{
  "horizontal_flip": true,
  "color_jitter": 0.2,
  "encoder_isotropic": false,
  "encoder_widths": [96, 192, 384, 768],
  "text_encoder_norm": "layernorm",
  "eps": 1e-08,
  "precondition_frequency": 32,
  "max_steps": 11100,
  "weight_decay": 0.1
}
Rows from block 4 of the image encoder of a small contrastive image-text model, named by matrix and row number. Rows with one number belong to one neuron. Each number is 500 + 50 x the weight over its row's rms, rounded and kept within 0 to 999. All counts start at 0. Numbers have three digits each.
Before each neuron's rows are labels from the 100 images, of 14848, where the neuron reaches its highest value: "responds to" is what is common among them. Only what is clearly more common there than usual is listed. The data: photos with spoken descriptions (Open Images, Localized Narratives). In brackets: how many of the 100.
# fc1: MLP up (encoder.blocks.4.mlp.fc1.weight, 576x192), inputs 0-63
# fc2: MLP down (encoder.blocks.4.mlp.fc2.weight, 192x576, transposed), outputs 0-63

responds to: text has "sky" (51); text has "water" (25)
fc1.205:512534551530537498443512530454558450468516482468474494447462474400457579497463456534534492562568466579610471536536512606566469481539480513508521402497448461453599482484402590609480548557544575
fc2.205:462476424592447444533543546524570554523535523457646501452452572474530533526519462492570509477408514538462424495523472402509523522595505425525441459571521527590482420499468592517452459568453552

responds to: text has "building" (27)
fc1.307:340450542507441518364505461542563463549569487481567619518570518439552469424490550474541475556447414470528494535478490509524513494454469510463565443569460506507473532441570559522506455575485510
fc2.307:520638618516513522455448503503526449496475478459425502563476587491492489506513465461527469530550423413510587458433577507504628474470479467518523536573469451461474545480550510447480509510524478

responds to: text has "grass" (25)
fc1.182:556498521540476504489423478460539480497473398465500424417517492599434470527474537534534450504490503504524475551555472559551490495440405455351486530459451531461528526489518422478593457477460440
fc2.182:512558499567429482521505465388473531454566393554494490513445442454495586458493494566465448481530423512461507537608535521490516490556515586460440509508495447449526486491499585456428463457570468

responds to: text has "smiling" (25)
fc1.124:477504524450404509477416576443504459520559436498507508505496452436503389474435540539512494486509457504545534529537548473490469413472386448519526505394482586423453510509487503499516531472494452
fc2.124:452473498435586499550501544530534513509506511528545440545504458598593492547463560517489535554521473540518579394413495444525413495505530495510504487460496441479482516469502553471466542539441543

responds to: text has "trees" (61); text has "sky" (59); text has "grass" (30)
fc1.67:526574483528566463478520602573518576530539473464500461447541470623503528504464589490443547457466458620524486411636462559496495419469382527388464561469495440468481520497451386583509442474539519
fc2.67:507558548461487583566572566519572489438563510466440507408495421505563500491449485475528582463521447486482425586583504478485524452512424622473596400468423526559492491511477453400473420492546439

responds to: text has "holding" (40)
fc1.231:505503563564455463445537467571372528495483492452452484540444472430465577604419474515431458505518471503549474483556543474501549483551471437493357405409447514519530534508463541493471503541454574
fc2.231:474496496493491467515554468449474447600537542510499518578399519476500604524624506518528475475541522467546482412510599475567534459448524452561474411537564523513522516521504489472592566470433547

responds to: text has "table" (30)
fc1.543:447535530566469566461512460512558424531509439498501524497517511423492546502452567555468609483463513424557494511576550490507517453532491577474455513417517443535478516420520454540532535510449454
fc2.543:520490518464467558495498353379487456398514577465482484499581523464528557507489550510440500450516583551477453572428433432543603529402578492465463475528476614507451557566480470509583477540477498

responds to: text has "wall" (41)
fc1.164:562581529554534449557549486470515521477518457564477428523556470556408497549353521527474447497397570490500531467490493513516455451467601571529495495417477497485516502475485526571582479588448487
fc2.164:571506457533507480517490456529530527539567502484503483576621468455490506548539417428457571514548559490480450510560561479547435530433448571582496516486469544417553532577425470494435463514449426

responds to: text has "table" (35); text has "sitting" (33); text has "front" (30)
fc1.61:470576581503372485532531514515478524552500513464476478487493462553521468506520408507557467432442503489509517526548531510531628550477495491504521478408377472481560489587403469459578562496528521
fc2.61:582500517522501587556486477477488469512448591493477471573521546500485444527426503469519475500427436468524533468553553444467566505546517503550473445498450515389487489529541504444525430440459491

responds to: text has "trees" (69); text has "sky" (66); text has "clouds" (25)
fc1.55:514412438528467439418463486485487614567492511541525535504563489449507529476483506525432484485437470512459540457542491629457539457548552576575522552544550470396630556533495475525442456506441441
fc2.55:468528591547572486488456434486561499442483484541475434526533520494498547415503506535485494478443505472589448563515552537565510436478533499553465580527473515553488485384486389508356483494439462

responds to: text has "holding" (36)
fc1.178:542427486493538443375583478490539501476428473459538521480425487564576440348509468506550447547473528520518485409493536475534581484485536544493593541439479545542429495564444483444495484607490475
fc2.178:473400518620512491444464477454385517523504456579537476535473519491509523428560471592487495488489543384452479496434464465412585511559424547392539512483547437476572484547457491465521482380533503

responds to: text has "sky" (72); text has "trees" (57); text has "water" (26)
fc1.530:479526548496477509371548518480549545507496549547527449551517548481471531491382553512505506515508493562442491542466637556452454395472561518464529529485492535574491527513487519493512566514633417
fc2.530:519485540536465484471470540521472452570409442552514489477518500515438474579500547492514536484513517513622451598438550557576444464452481429473551438547594584515486482498523455562484551418469417

responds to: text has "trees" (67)
fc1.263:494479486511498534446398511444460497448558495540498590519472563485435517521557482460564528427459523469482534595466544478510522462433600447591506414591454484502547501530489480433519601507477488
fc2.263:513433504576492594495403496513516452479467495514468550565466490490521480431595443506509501612564540443559514457502526477481496575459606508470495538555547470530473526463487477463473449476560514

responds to: text has "wearing" (32)
fc1.53:484502573550495508417518434484497480585527542443466499647455487509408461456478460482517466522469468488465616517449497462484523380517337502529500480563604438558476460464487484391415443466515519
fc2.53:464494585459555501433475403548523558532472492458490648554548590484455489509566511473536496462518594501491478428441498470541474420464403510503548527509478550399470473527463441447495475499357560

responds to: text has "white" (31); text has "black" (27)
fc1.256:534461506602456438530445505520484546477567436514395478444474510474395528457505523540527456482428512539569482446576521380449533548456502523416493497430486601516463580509475430457584587470538517
fc2.256:453439589497555573376456504541549568590520528455523434503507469487564524413429498481505532504523535543438577482424486523504528508528480451556513470478513518526578560463436448506503484462513500

responds to: text has "people" (46); text has "buildings" (28)
fc1.495:539478521599450466482586478531512497471539437514549528417522531516623463575572444483557532465431493458433587529489493442442563498473491437483456535530474531486490457576364475501415507491373462
fc2.495:550490489471505533509446495488557608571576531546483481454510512575574424539494465634501516621529519481547516493587567562527543620529541499494531509422534508525441554518535531470492515512450458

responds to: text has "man" (40)
fc1.426:468402455487387509504432548473532518541450495508478437563516559489531479588447529527544555509438563486484458472457509444536575465541393473499541557440564492503540512561433468470469547497457518
fc2.426:518539506458492482523508442535452464510550492517449542534490513424474519423472592527512447518459458571480439545435427524463470492411445371436454458470453517531546483528507417519537517541440548

responds to: text has "wall" (51); text has "holding" (38); text has "woman" (27)
fc1.45:506444469564485518547396504530474488494498490479538355511437466505496434468397647605526531473467516393532495488498469519508479447456469402463507533521518520546540452478569530459559485441489489
fc2.45:565469486506434439580562536505493539522441499521541582489470511516486543529507493479578524428432442551532475504471530476484441433456566503404497439474583475523563550493445546431593454480447614

responds to: text has "people" (50); text has "standing" (49); text has "group" (27)
fc1.38:480407481387442496479501543487501493452430432536450491487541509562486522541509561477459576569496517492506532478511530481451521575548574455452461512564616418523440535526542438543415523460575514
fc2.38:421525566465521438430525388530548531510543534513506460552457527566456568486550535500503488482565507464554368528498532500453457660542469437527578452555562522561413433459546478437444505430603437

responds to: text has "road" (26)
fc1.561:469470530542432493421600465568457528490493573561499543531496522486484474464568522478518488485528488408607551446454515509473540413553463522563441516390538538412527483544463511589422542429476401
fc2.561:543532616478473457555580518493467535574607515468542508525491443544532429496540488579500509571572449507530506524537420559593466483632540476559510402507448465554555576576568494527502445496476457

responds to: text has "two" (29)
fc1.371:461524591524586533467517429562419506506510453532456470446528596569485492369555485474434520523508501500564459533381448586507541499535524534502485440585554543546404441470507461503550530469470582
fc2.371:535458513483526523480529469481469427505475609496525436521512530453472505508542469504466505517533492604513584426439459467527519430377468562407498411558461508522573508509521592565515473571473508

responds to: text has "red" (25)
fc1.34:517457511553518522487492660513534466537478521490480434575429527502532508406459511533511509444468482550459525470459586504491518516529482490480466374526509490574468517559434594523557440497565463
fc2.34:460506498624501500423503553471389452441482515553354500499503538515613502533464511543506535533422444431561443518508510497570606572479496439457527518421416517440491547513518562593581531479472504

responds to: text has "lights" (26)
fc1.461:670457553524463492537515488522496459490453494483469514547460518526593482516436452426510532507574608580528573469473479427599453522518598440515529509452531548449574549500524533543530561500509474
fc2.461:578483554392507439574505488399399594588528487502510571473523490549433478500482564555502477450492462501435509502480444489427533533451497569531475582567459539437518496501481466494559518459577423

responds to: text has "holding" (39); text has "two" (27)
fc1.453:573498458499416551481506468501560491575440382553460450404433567478648452551558491504481621466508544450504444522454487494480498492532596499491573483412482457482615530422546441442533484471538510
fc2.453:507498418497606487412481607530464500477584517534480484438402496538456524516466540501479498608529532434512525436584523519547512460420532533476537569517483473538471513466524467546478446568558583

responds to: text has "plants" (26)
fc1.515:569498485402512508495544500532471456437532562530437587530399527504478583496513470520503437479510466456493495504512547496431540524516387526511477453402546495516564501424457510514451487576534500
fc2.515:442543448472423504458563536509553506494559503470536511620552543453464556451520530528519449588541567614549484504445627455592479494622530533421325436470520433530552534437562395542525489489536590

responds to: text has "standing" (49)
fc1.359:492520456509519510565426470468551443503408579565484477529521461538529426509446475441511568474420467509431451521529493492534537386496513565547423563545500445552466527543570563515529441511503388
fc2.359:452479516557616418571517423486444452512443498516557477647520410542496562512514445494495515479548459492528556518581574538531516585482496468458481407472483503478517578596536503492510520422487416

responds to: text has "black" (26)
fc1.82:549506507448497539512597525528532460463446542561516579510459490490578431420484526546484512398429492480412568463482531464482451573484530476434521490523570445517489447482528569510501491488623404
fc2.82:535595527499541440464523455488467493460458515482455558474447541557598562545493544569565442547468524490544438541429452556490554581520511494484471505519548482373504426496398585519570412548533461

responds to: text has "trees" (60); text has "grass" (42)
fc1.471:549522475519512451453429517477544463503478494600521487498488404454496525515581527519470483470484481579521525441529510377542477511438481512572529455486459450467506512558473450470459527490460501
fc2.471:556407482545378485521430489520450489479584478397526522558516539396497563512429483434517433491536522558466464555449472591403481535518470450422468529472493468515452463462479355557549526417606531

responds to: text has "holding" (36)
fc1.322:568567539545477533486547486540427533475477510500514535492524552445506489526529471538433558469501498504488584551521424524521475544397557440465481429502553479552463610655412521363557407544422548
fc2.322:537554444499492524484472509487430571545504433518470505542542521507488577506554460435549549514536499522439527557433427474571484514546432464450582583507471490522493479497550514527504514450515447

responds to: text has "sitting" (50); text has "people" (46); text has "table" (41)
fc1.330:581435433453442580498439476509506555481392444480492476549439500508477463556457495573572392566620520457587412488488588543455525491511562550522585474493530450515527535489484533396498491512522503
fc2.330:511498520493462471578583556407539544498396531598428499564418467522435476544506542499422447422511428511564494490479565516516504470567554514485482503549618536456444556422520442472453426526436454

responds to: text has "sitting" (34); text has "wearing" (32); text has "woman" (26)
fc1.64:432614491580512454483435510543624516554473451459321412451439529508479508492402482515545548486467455544452466413524433600570509508457557483498539513435509502607465472516537483453529481465573582
fc2.64:518515521495467493452436556515509447434554456551563514542556578474533463469418460510477510538598481497473485567449489479525463476534465506454492513440534433481483496555458567451531509482481502

responds to: text has "standing" (57); text has "people" (56); text has "wall" (46); text has "table" (33)
fc1.376:491469482448562490458488473536494538599444551498498527547473492451509555492443429581545598573422534494562578514492409550497487440486538490550499489518573446519397521488471485483547537579560537
fc2.376:525445513446511448466616493595462501530549521466455455438495522514482442539442453485512508543568564431452452541531542483533608467453534482482462450563534431565453452495465481544495531418440597

responds to: text has "building" (26)
fc1.194:541433464526431572462488429479579448587534435466548471528465450589598426556518581547465453545552528503492506522513474478601447507517444494491477449463574456507575481473534489488530532549587543
fc2.194:409636527455443446510522529473530479495519482510489518538385563496458562606402492409528501544491472430499540559518487524555558485520571462558499497553518457482457553310501476561503502524533525

responds to: text has "holding" (37); text has "man" (30)
fc1.517:491602582516457481446423487493526458469551503494484501489446504612413497431382548423527569464540502464521476509547484528420487528517518512492539545562410454551501529455560424548532507441531499
fc2.517:471491495601518482520515529450471421614547594553570436451454456547480514545563500433584486471446611541475438486464509528475432517528522476464502484591509465490520449570439544453497557539516470

responds to: text has "buildings" (30)
fc1.390:474475459531527523577422499551488538493487542551583478500534554519423396474518439486411507477508522518506522484522492581476465459545515431467525450405500535443478469496602444501503530489443488
fc2.390:576467451508602461421455552436465584520526427562495531471473445520549463531448429616435489572502450456461438475518507528472518481559483596408429608521595552491459484448550528553546437564515418

responds to: text has "red" (28)
fc1.450:533390455578550418479478565456528538459509590445397520494552452553561462493540556507532500479507385505444534544558521499522504486538500383519582490453513406554476537595507538502449553573617530
fc2.450:474514552499516500555438578473512551399435430484542501447575424496525540528468506470439515568502562591476507485398575546533599531463438446507600460642525542564479468496502386539492609513571427

responds to: text has "plants" (27)
fc1.72:490436445551544535541463464536456485459452485469376501441513541442468544570487440490494520541484578501558433497433504499556445514587739448604576416529502580491466496495511493473486500486345428
fc2.72:457552396556435623527436475519440453551558547429555586558534527523484503585512554534556501555513535582444501471512492523482561527479564479513525522471450474545419519475513421461531453573488452

responds to: text has "black" (26)
fc1.246:502546477562467475520514504491452505592573468430487561550531520480549517487539415486393367378589523494528511530496522402517488541491507450547551462490434461478441492534431436426578478454477521
fc2.246:518468446441497535507461504549565561491481485467455496386525486451505534411620505456519508487467528609414430394475434568466526557414460534466569472426525538530489472501500446477465478505540485

responds to: text has "wall" (42); text has "holding" (37); text has "wearing" (29); text has "woman" (27)
fc1.396:498471464584514489518547472539448516533556487502474496503481431589485466517648487522508498498425453548640454509474455489463546458521444500466505500408489444405555507568529504503483446486465601
fc2.396:422508526377554537576440547530602469489457488500444475515507537485399497540474420526461496508473484540522474527556486489494526487565477560572507520448548529579508507572574440483537410549509485

responds to: text has "grass" (44); text has "plants" (26); text has "ground" (25)
fc1.529:574476461451508452479572504431468410515506469477495561491331511507513539528504476490455504546554412462549550561478501528533475519531488469503469593510495542551565514429503413532508552437474572
fc2.529:483587475520492551500476511541553570501535394480508580512585517495507472486554490438478414535619436583483522508454567435470550505425547462504471527458539484540542483443544551435490535507523469

responds to: text has "black" (39); text has "white" (37)
fc1.338:598560527496488525556473464543550464458637460415458584566503495478469572481545459462538500443599372467410576472329509505508588579571488564340440498489503506396506492536552539507519514460519514
fc2.338:501470448510464538403448488545472586453476589536561485500486561484503432489448532435439465461443514522441500448485461520551467548446506473534537582517437482620566414579469516427451533513526488

responds to: text has "water" (34)
fc1.562:471590518519591463464508437440504458540560520520492471498545509480547520485446479520496546523486478479429498480470511643566448511555491592488488486529500488507541524520528551504461530510442575
fc2.562:513480511504446570410570435464549447590401561490416484503470473385529509456497495506519486438515503503514540542534510430539492533507549560466533395489549555518525548516511454473423461388600535

responds to: text has "holding" (36); text has "wearing" (34)
fc1.71:534515563545457505556423614562550557589464409551475488590519477455527547468539426505486402501391568575523436459515485472571404459560441489523524476485440442556527396498476436557438604447580602
fc2.71:503442451425518610525509380474503413555371492574515501455507479505532441541533470523435511551537511442526546541465485478451485481467517505564500523473446547503517584512456479502481462491461576

responds to: text has "trees" (57); text has "sky" (53)
fc1.62:548455470590555461456527489577373543529462418450538509466529440559526466495466528455496531582462518523508529459458478592495528527551399430487567587514420502437495518580471359528467610592536522
fc2.62:590522493541559570475497484561516479499497584469421550520530483483518475517484535530430442535414648601488518496449380474497437691516500465474498451564478471544518500524487531517502506564556504

responds to: text has "building" (26)
fc1.211:423436423463401495354512430470562534454471388467524559534542578497478467440491478549459516498504558450522468489481389497515511507518499468524477636518500481509430490425491515470459569471444525
fc2.211:512463524502440578525522474530522452444459522371524503542462473505483532476441472448424549481452563529536519505539540528558582494476539545538487519447465550478424545495549573525605570459513543

responds to: text has "road" (32)
fc1.123:562560525556482465522499472578401495405562383589538427480522461593528473506506478460449532409476457514462540385567510506449579529435499476493482517568485435418458485526525519553582538461536432
fc2.123:558585495527443468463565494446546474513508559532412518493471519493591473470505598574585546519558541430474496526485518411595438431467480501525577480510568464419504465546425550554486507547560520

responds to: text has "food" (31); text has "plate" (27)
fc1.111:509521497429432444515500499423549527522584462523529469561522533483567412570499549424534543485416477569544542498455551471473519479489533411455488535462520483491498496469469485539477452449492459
fc2.111:399441398488470485575406540527478461446423510492459500455421489603584501517489482492511434495541426489559555517557447472518487622567535454506554505539475401486569533505555503410468590471479396

responds to: text has "flowers" (29)
fc1.563:558463419501500528415448502443463458539534538536498553563415590467541566530532499414514554464458465556491436531562443589513529530578456425542524533551536388443569491499547528517504533475552534
fc2.563:495460545588539552495538584469570489495462445511564440484468503507490603526437493490484586526441476590550518448534502388604418507472484489558478500451481455526546496509500555492454516533580469

responds to: text has "grass" (32)
fc1.183:583444522417520498514508450476584563525483531572428443543482540484457487460470472532440494477433460488479590435463379551511443540490484589486426511499547458513468486450550448466498453530434530
fc2.183:541486522578435579427508439579557516416484521452474479543488438482461558465532571477562552608471574552425488506509452548443546418531441385420448531442441474483524462476525469510564546475504553

responds to: text has "plants" (32)
fc1.377:493490556459534465463467488461466582519487474530389566474469470494485570471425433463549414485431460558661499395556444581524475404511528614465465567465530529452506472492503517539512475468492431
fc2.377:470561557560549556442515528489467501462398489455445552443534525602619506405513479550512568503574481527470475489457502455583506448524553527495487453452546403501481518447489479511486579533536518

responds to: text has "lights" (27)
fc1.103:607481560533560488416401528448527493533564471450430525445554519471525445421471468559517531531454506473449557455440533536552505495461459542450467472487521548562601432590441536513436516398417531
fc2.103:482526592578445496485429518517457473488448542568562432513544534495579473497509459443522560436529486467489539423554464481434500526565552447574447507563422489579461498478400579446509479508458502

responds to: text has "holding" (35); text has "sitting" (33); text has "wearing" (30)
fc1.291:454448515528554507500474463534491481549425548480493479629539472463452509478413484571510536409471524528522546592422457513512558445545432471452506564498558492501486540529554448461444476443514517
fc2.291:491463546528440504551588555496473534498407478461503426490506475516406559521562535507476493507497571478460480455556451397459392461461526449560518517532476618542452454475545581509564456422526500

responds to: text has "black" (35); text has "white" (30)
fc1.478:493579465472476428425471490536473468536590507476454510413494464489485463560596515429482526539503489454416551477519524450555535561529549430505538455428455568484502551508420491349441418429540491
fc2.478:523452419427479519554515550472509483535392511478453452485524590528640517441468518476585566553523473607432565413493469395460517526455463527558497480558407491458556552424561512492450544513497491

responds to: text has "white" (33); text has "black" (26)
fc1.92:473486475573531406470493532462530497511535540487549553452464537468511533527556472519517447597524445477472434443468640484521406489467499505448476499452522496443546480376526534522604598520424454
fc2.92:512394426435562553460467528659444465473473539520420475483487513556480510557501499424485595484497445519483513500403452612516515427430454561537414533570507421548485451457552475468511541555494495

responds to: text has "trees" (57)
fc1.158:566588496493550524508377457503544487438580585462453592462478524594467566556489516472607525483573446460508517550484521457511442510538644450496554439483519550510402552491528613500514503523542443
fc2.158:486519421449523500548583480579505521466441449492567469584517457492515503519532512481566546510483486466504438458548497590534485542525477540434471517564535478562604522541556499544451500447436527

responds to: text has "two" (29)
fc1.84:563452554495495474405520445388567483545515445506484500523513528476601479483513499516422484571484562424506439564559505641523464462451519496504462481486499453503495526455562490483578590418507475
fc2.84:441469503497489490442402471518457514428499510543458492521490421527525562556441553513441488492549624437529491420632369438473563453415465494512540437472398534433530467468553483455540469563463552

responds to: text has "wearing" (29)
fc1.386:482473408507470488475442458498478382451495456550532498542466579479480538498472540505445423504499472577487645491415523462483480540472532506511540504417594553508453530514479463500494526542473532
fc2.386:543521408596476518568495431509456559470589536434409430548546483511502457543393435518546622541478508531498384485502415383479436545508553498527525456507471439515498474565502511463498462416507445

responds to: text has "trees" (66); text has "sky" (58)
fc1.498:452507499535581575508564479535467448472491557438450482495529506542537461497600498466481484547457535539507490432564477514456486558533550577475413456531503529445484518527493455483466580526456485
fc2.498:449566490441556570480435522549621462489433551490566503610500494499517484540517408497594499493475500485456530468495476573438535501499490511478535518484458523575493516398472548525510532514514493

responds to: text has "table" (34); text has "food" (27); text has "plate" (25)
fc1.9:464458568554437479611559474505420497525482526583574495581506545486554515454554554510548493570549543528511493515557544533493453501456496459442502570446514543531471433588517522516505542520476504
fc2.9:448383497518490529456568510415522482429528501503565534474494445545494500422513555540456550437532446463465574561552398491582437566509525414506519502521548438521512538506522462527501591532440540

responds to: text has "wall" (48); text has "table" (34)
fc1.255:473514617441559442456415413481434445499531416477540445544505455457534467459419473453530512405465509575544488550449502539528492497551599460464494490457509428511484509528517512476474515457509432
fc2.255:488471532506370509508590521510417575467562531486478405391567595448504516478505535467485441481550464521445418556487554489555519491554471512481575517523542525410583462553503576473531534430523548

responds to: text has "people" (61); text has "sitting" (36); text has "group" (30)
fc1.316:528426504513474503524570489528500521566498657507483492654521529455434561486528524544525503566495550512551487527511481552551541481467443539464480542479549472488496553465470492567444474523467506
fc2.316:494555517512484473539527457447469474578566608370489587517465578583531452487504462475546603514464504422500447547515525579542473490501509428453451489460455498498501470509523436520517531518464515

responds to: text has "table" (30)
fc1.514:565562434420464541579644492548491445557442451489484516422442526533452517491581459525463477416531492445459456529461462536463496466449462493462454485516495575479478475490476526472508588601432554
fc2.514:471509576529524540458464527496559578521510531532546479473475574518422523548500484524492452439601499429470501504546599567448480526488525530484536425519535543470420537534435468490483501563445504

responds to: text has "black" (30)
fc1.135:579494499429421462500458462497447465402450549400451534501473421419576450483485530522469481501565492564457380550557525527436518405513461518510481511552482476466530552510542435478578469490552474
fc2.135:481488419484587526551518503474552516433479479469573557412589475525541557460435560379549473502465493544520528587533447538431544489486459572541448506455499453444462488463489429385570498477504472

responds to: text has "black" (25)
fc1.14:606558461494486485465506518467488477482582554542525521437440404540609458449533431510470544547478586511571463472495435439480439502529508593499515512513412421512426557547461483463449467485513449
fc2.14:478552592465596524427602505485490543518555516517543565566528482484436536509421594480417453475561533401473470484457527557472519527519496475517439471539487489504505473515507620547601553527482516

responds to: text has "man" (43); text has "wall" (43); text has "holding" (38); text has "wearing" (34)
fc1.398:494433547496533443459540493441492559540445506487481482538481514462486469404345522498484599490500595503523499483470511384514407470532478411547581534513462540529491524523397447531496560498555443
fc2.398:502431548451551500510463455470461504464465512521490425386515465438501555469559505477516501523521561561606450418514559510555437449446445502554484552474432446501490548580547581457517466513493491

responds to: text has "sky" (59); text has "trees" (55); text has "buildings" (28)
fc1.560:508479526507481495448609471496391497439479538489507459548486549401442551533491517496502442554593547528525462485525491638511513523565425483466490459528396494475478395506452359537450505486547466
fc2.560:608425518551474567497488515506597522458463442644550485532496574563487434489463479581582505428564393448514552447508483463446434477461496541534530473446587526493470398561550541507521499459581483

responds to: text has "wall" (44)
fc1.556:488543463450496456522466471427506635480414486569543524524519547493552549564498429497462461451457549371522472462568467525541521456438517490502449473450489489485421545536421529446554552508541527
fc2.556:499543581549528396451496457445448405499520504462455452551572473562518490436439565489535510487353430473520473448589458537586457477498568570515509576474519425592421503521596546448488435456552472

responds to: text has "standing" (49); text has "wearing" (34); text has "man" (29); text has "black" (26)
fc1.125:593468511481432445515441497438492461520488544433466406401492543550561472451450522532446586437535557480521447390493519505453449466478544514526424559546519505492426500608439550518485490472518497
fc2.125:539515490401480390495432410517435512522411476442573585516481461414433499518576510539468583540533557524607415498539564504543433478472503513488536474554491546536470513546578516563472431478487493