config = dict(
    encoder_arch='convnext',
    model='contrastive image-text model',
    dataset='photos with spoken descriptions (Open Images, Localized Narratives)',
    train_examples=50862,
    image_size=48,
    crop_scale_min=0.5,
    horizontal_flip=True,
    color_jitter=0.2,
    tokenizer='word',
    vocab_size=4585,
    loss='softmax',
    embed_dim=384,
    encoder_isotropic=False,
    encoder_norm='rmsnorm',
    encoder_activation='gelu',
    encoder_mlp_ratio=3,
    encoder_inner_norm=False,
    encoder_patch_size=[2, 2],
    encoder_depths=[3, 3, 3, 3],
    encoder_widths=[96, 192, 384, 768],
    encoder_kernel_size=7,
    text_encoder_causal=True,
    text_encoder_width=256,
    text_encoder_layers=6,
    text_encoder_norm='layernorm',
    text_encoder_norm_position='pre',
    text_encoder_activation='star_relu',
    text_encoder_mlp_ratio=4,
    text_encoder_head_dim=32,
    text_encoder_fused_qkv=False,
    text_encoder_bias='qkv',
    text_encoder_qk_norm=False,
    text_encoder_parallel_block=False,
    text_encoder_inner_norm=False,
    text_encoder_positions='learned',
    init='xavier_uniform',
    residual_init='none',
    optimizer='soap',
    beta2=0.99,
    lr=0.0012,
    beta1=0.95,
    shampoo_beta=0.95,
    eps=1e-08,
    precondition_frequency=32,
    max_precond_dim=1024,
    one_sided=False,
    adamw_lr_other_params=0.0016,
    grad_clip=5.0,
    gradient_noise=0.1,
    steps=11100,
    batch_size=256,
    epochs=55.9,
    lr_schedule='linear',
    final_lr_fraction=0.05,
    warmup_steps=330,
    weight_decay=0.1,
    adamw_weight_decay_other_params=0.05,
)
Rows from block 4 of the image encoder of a small contrastive image-text model, named by matrix and row number. Rows with one number belong to one neuron. Each number is 500 + 40 x the weight over its row's rms, rounded and kept within 0 to 999. All counts start at 0. Numbers have three digits each.
Before each neuron's rows are labels from the 100 images, of 14848, where the neuron reaches its highest value: "top examples" is what is common among them; "patch colour" is the nearest of a few named colours to the mean colour under the peak. Only what is clearly more common there than usual is listed. The data: photos with spoken descriptions (Open Images, Localized Narratives). In brackets: how many of the 100.
# fc1: MLP up (encoder.blocks.4.mlp.fc1.weight, 576x192), inputs 0-63
# fc2: MLP down (encoder.blocks.4.mlp.fc2.weight, 192x576, transposed), outputs 0-63

top examples: text has "wearing" (32); text has "woman" (29)
patch colour: pink (35)
fc1.489:494554538482450503427472527518506496527559486484479512516502489480477500489455525509594472520561515489496521530578477542558502480484495497419554576472478473438463470439476450475423531531447526
fc2.489:513484446490522497501544414486553508520509563435584555550504429478519483523440522517523512459479534563497417548467591533435437535438501543534493530514546455523546456530508564488443539458518551

top examples: text has "black" (26)
patch colour: black (93)
fc1.415:522482562554545544483504470506529446479536501445418530543473463449484466487512497553530514484562469468552507511495470550560559559466461464536448477532474511485475548532536550473546483561496530
fc2.415:540555436519519436424459522439483559461468515485569476465464469527510512517498528516535459485568460485451519503453504506464544541420483504487475526571436437443506477532520591505497553462527440

top examples: text has "sky" (64); text has "buildings" (34)
patch colour: white (49)
fc1.15:520507545478518516460529553568528484462444448542479509521498507512506508523448609535459534503474558552487557522537520533493443500530472561445439526516578464548506555525495547465432565458462484
fc2.15:455452463502555463488472447536444448473447498502486487440463520498484508406421522553488541513539475528551520518478497501474481456487574457548513493432508477590485447486518525515512453477510440

top examples: text has "trees" (68); text has "sky" (66); text has "buildings" (27)
patch colour: black (59)
fc1.340:514509570396491499462534576495443438505441536501479460483442445456518527470547499466516471515522532485543555598500509387495506444475509542523459468550499477489574532529526521467527486486545481
fc2.340:515506502513496525554507462501466463457573519515572455570485491577510512538474489521513521519468515488477427540470506485523526490427485513503466512550466471540479460521570505484505457509551447

top examples: text has "man" (31); text has "woman" (25)
patch colour: black (46)
fc1.187:485492479503500547476557480451451519568481525482478430499523514470403466481570495539516454479451531505466405492472502471457456444429482485458478546452505569472529413460457464441484547547537480
fc2.187:491462558553541559540460453499543514527378526488536509611499422499492523446544496434504493588509478524505523525511496448457483467432499555529527449517574598490503510524449475534525485546559473

top examples: text has "man" (30)
patch colour: black (54)
fc1.553:518534471484443492505539443444400582401507524458482560543442447559485469469471471481474521500503503518553508521538534531518525484461493509475537483419481440465494497487482503511497482477510501
fc2.553:521535476458469531479519619517452502418436525544490485525549507442509466497531433462436558502434590484416461458488448492494561489550468540505478533498441447495450520490499510554470518454503516

top examples: text has "sky" (70); text has "clouds" (34); text has "water" (26)
patch colour: white (32)
fc1.19:483484567475488560473457505522529499571501478580534478521543436511529536562502526521451558437522475508520558509429550487498512500477531537453470515466502537533466446443541522506478545543525481
fc2.19:419495543497482495455532559485474485522464468512524511459419454379547443515469494477549476516536509554524443445456526518478548471537571477512525477443535539493544496556499551491489488453502484

top examples: text has "wearing" (32)
patch colour: black (50)
fc1.381:474444461553509454494551509519441471505530487539504484525517472505462469477518437552518445567499525536490475511426468520469540451483547437402513473501496476530491469529520468436560513465430587
fc2.381:421518498489485489513470591499458522619495510522473530474520453480524519509460523509552428463549469487415509554449469458596465473480543477538508472453545541549509488435543528512487501494470505

top examples: text has "trees" (61); text has "plants" (32)
patch colour: brown (61)
fc1.317:482445503478528494472475500518465586480488571503499463431478536486510499461667492548500517467507484491511431485511515424488523498569569559521453426569463503496472397465531553467539402514456497
fc2.317:447487526457544526452500467467519468428512535497416512443410519499527530563554545580496486474508476528548512475485561562503498516442504454538513526544472453477520545438482477496570441542482545

top examples: text has "trees" (72); text has "sky" (71)
patch colour: black (41)
fc1.76:496507516542423503466463450534486446524508553565509543521569530521498547477536493567577450511478478568530481521545552474423492500532522512505472422542496532477451528485487546519518532485529518
fc2.76:489492425500451448512503445442541454551443578502464478560500571582556441426465489511431449483478486511473563500454531491476434477511521492537443481521547479475521489537480498483485446498539571

top examples: text has "holding" (39)
patch colour: black (44)
fc1.449:488452487564485519511446458464563516527552490425473530423500419490464459497543500577557514463425484463537477571448499600450542583504430427563451485502501522486543499491485546510532524440475528
fc2.449:502479475483464464534504454505495513533516533511503540560444493553512481554522472486486514525491464469549521562533464559470504469532543471504493411467482499475463490496492498466492495496588441

top examples: text has "trees" (65); text has "grass" (33)
patch colour: brown (63)
fc1.554:537466445467543483469461493474457487495554569466462419541426441492529445541617503523535451499484446519502514546459492501498524443512569524553484513511491439536502455545507446421485430557488537
fc2.554:568516501460528554540517579608458414494510433504440535522528462538512466515470475430486472485529539535480460551428509462497462468448452496529523545561493480452531487578453521479538556423594527

top examples: text has "holding" (35)
patch colour: black (44)
fc1.457:522553516457469480437530448474517498534520462485442489486518582507548486495548496538488488521515547469523517506552460515548524440487576475491541395456414496536453494522469489443527432520467502
fc2.457:550522503508401526493497533512526521484453500566466481457500511542525500461457457454519507529513505481522552501470556425562525491529511528507503486506528558510503479461545560540448520456494553

top examples: text has "trees" (55)
patch colour: black (78)
fc1.16:548539513542574456506508461491466606473464562494430471493503469462455490434527532518530507567501487577586476488503508474552509485542502537467523554573597506433495507553512530495519530515464504
fc2.16:503499438532513502486473514506489480535487521416490472488527508507525451405529483501505525475463529530476461576470569542475486519499436456515523599515512490523445526457501517588458517472442476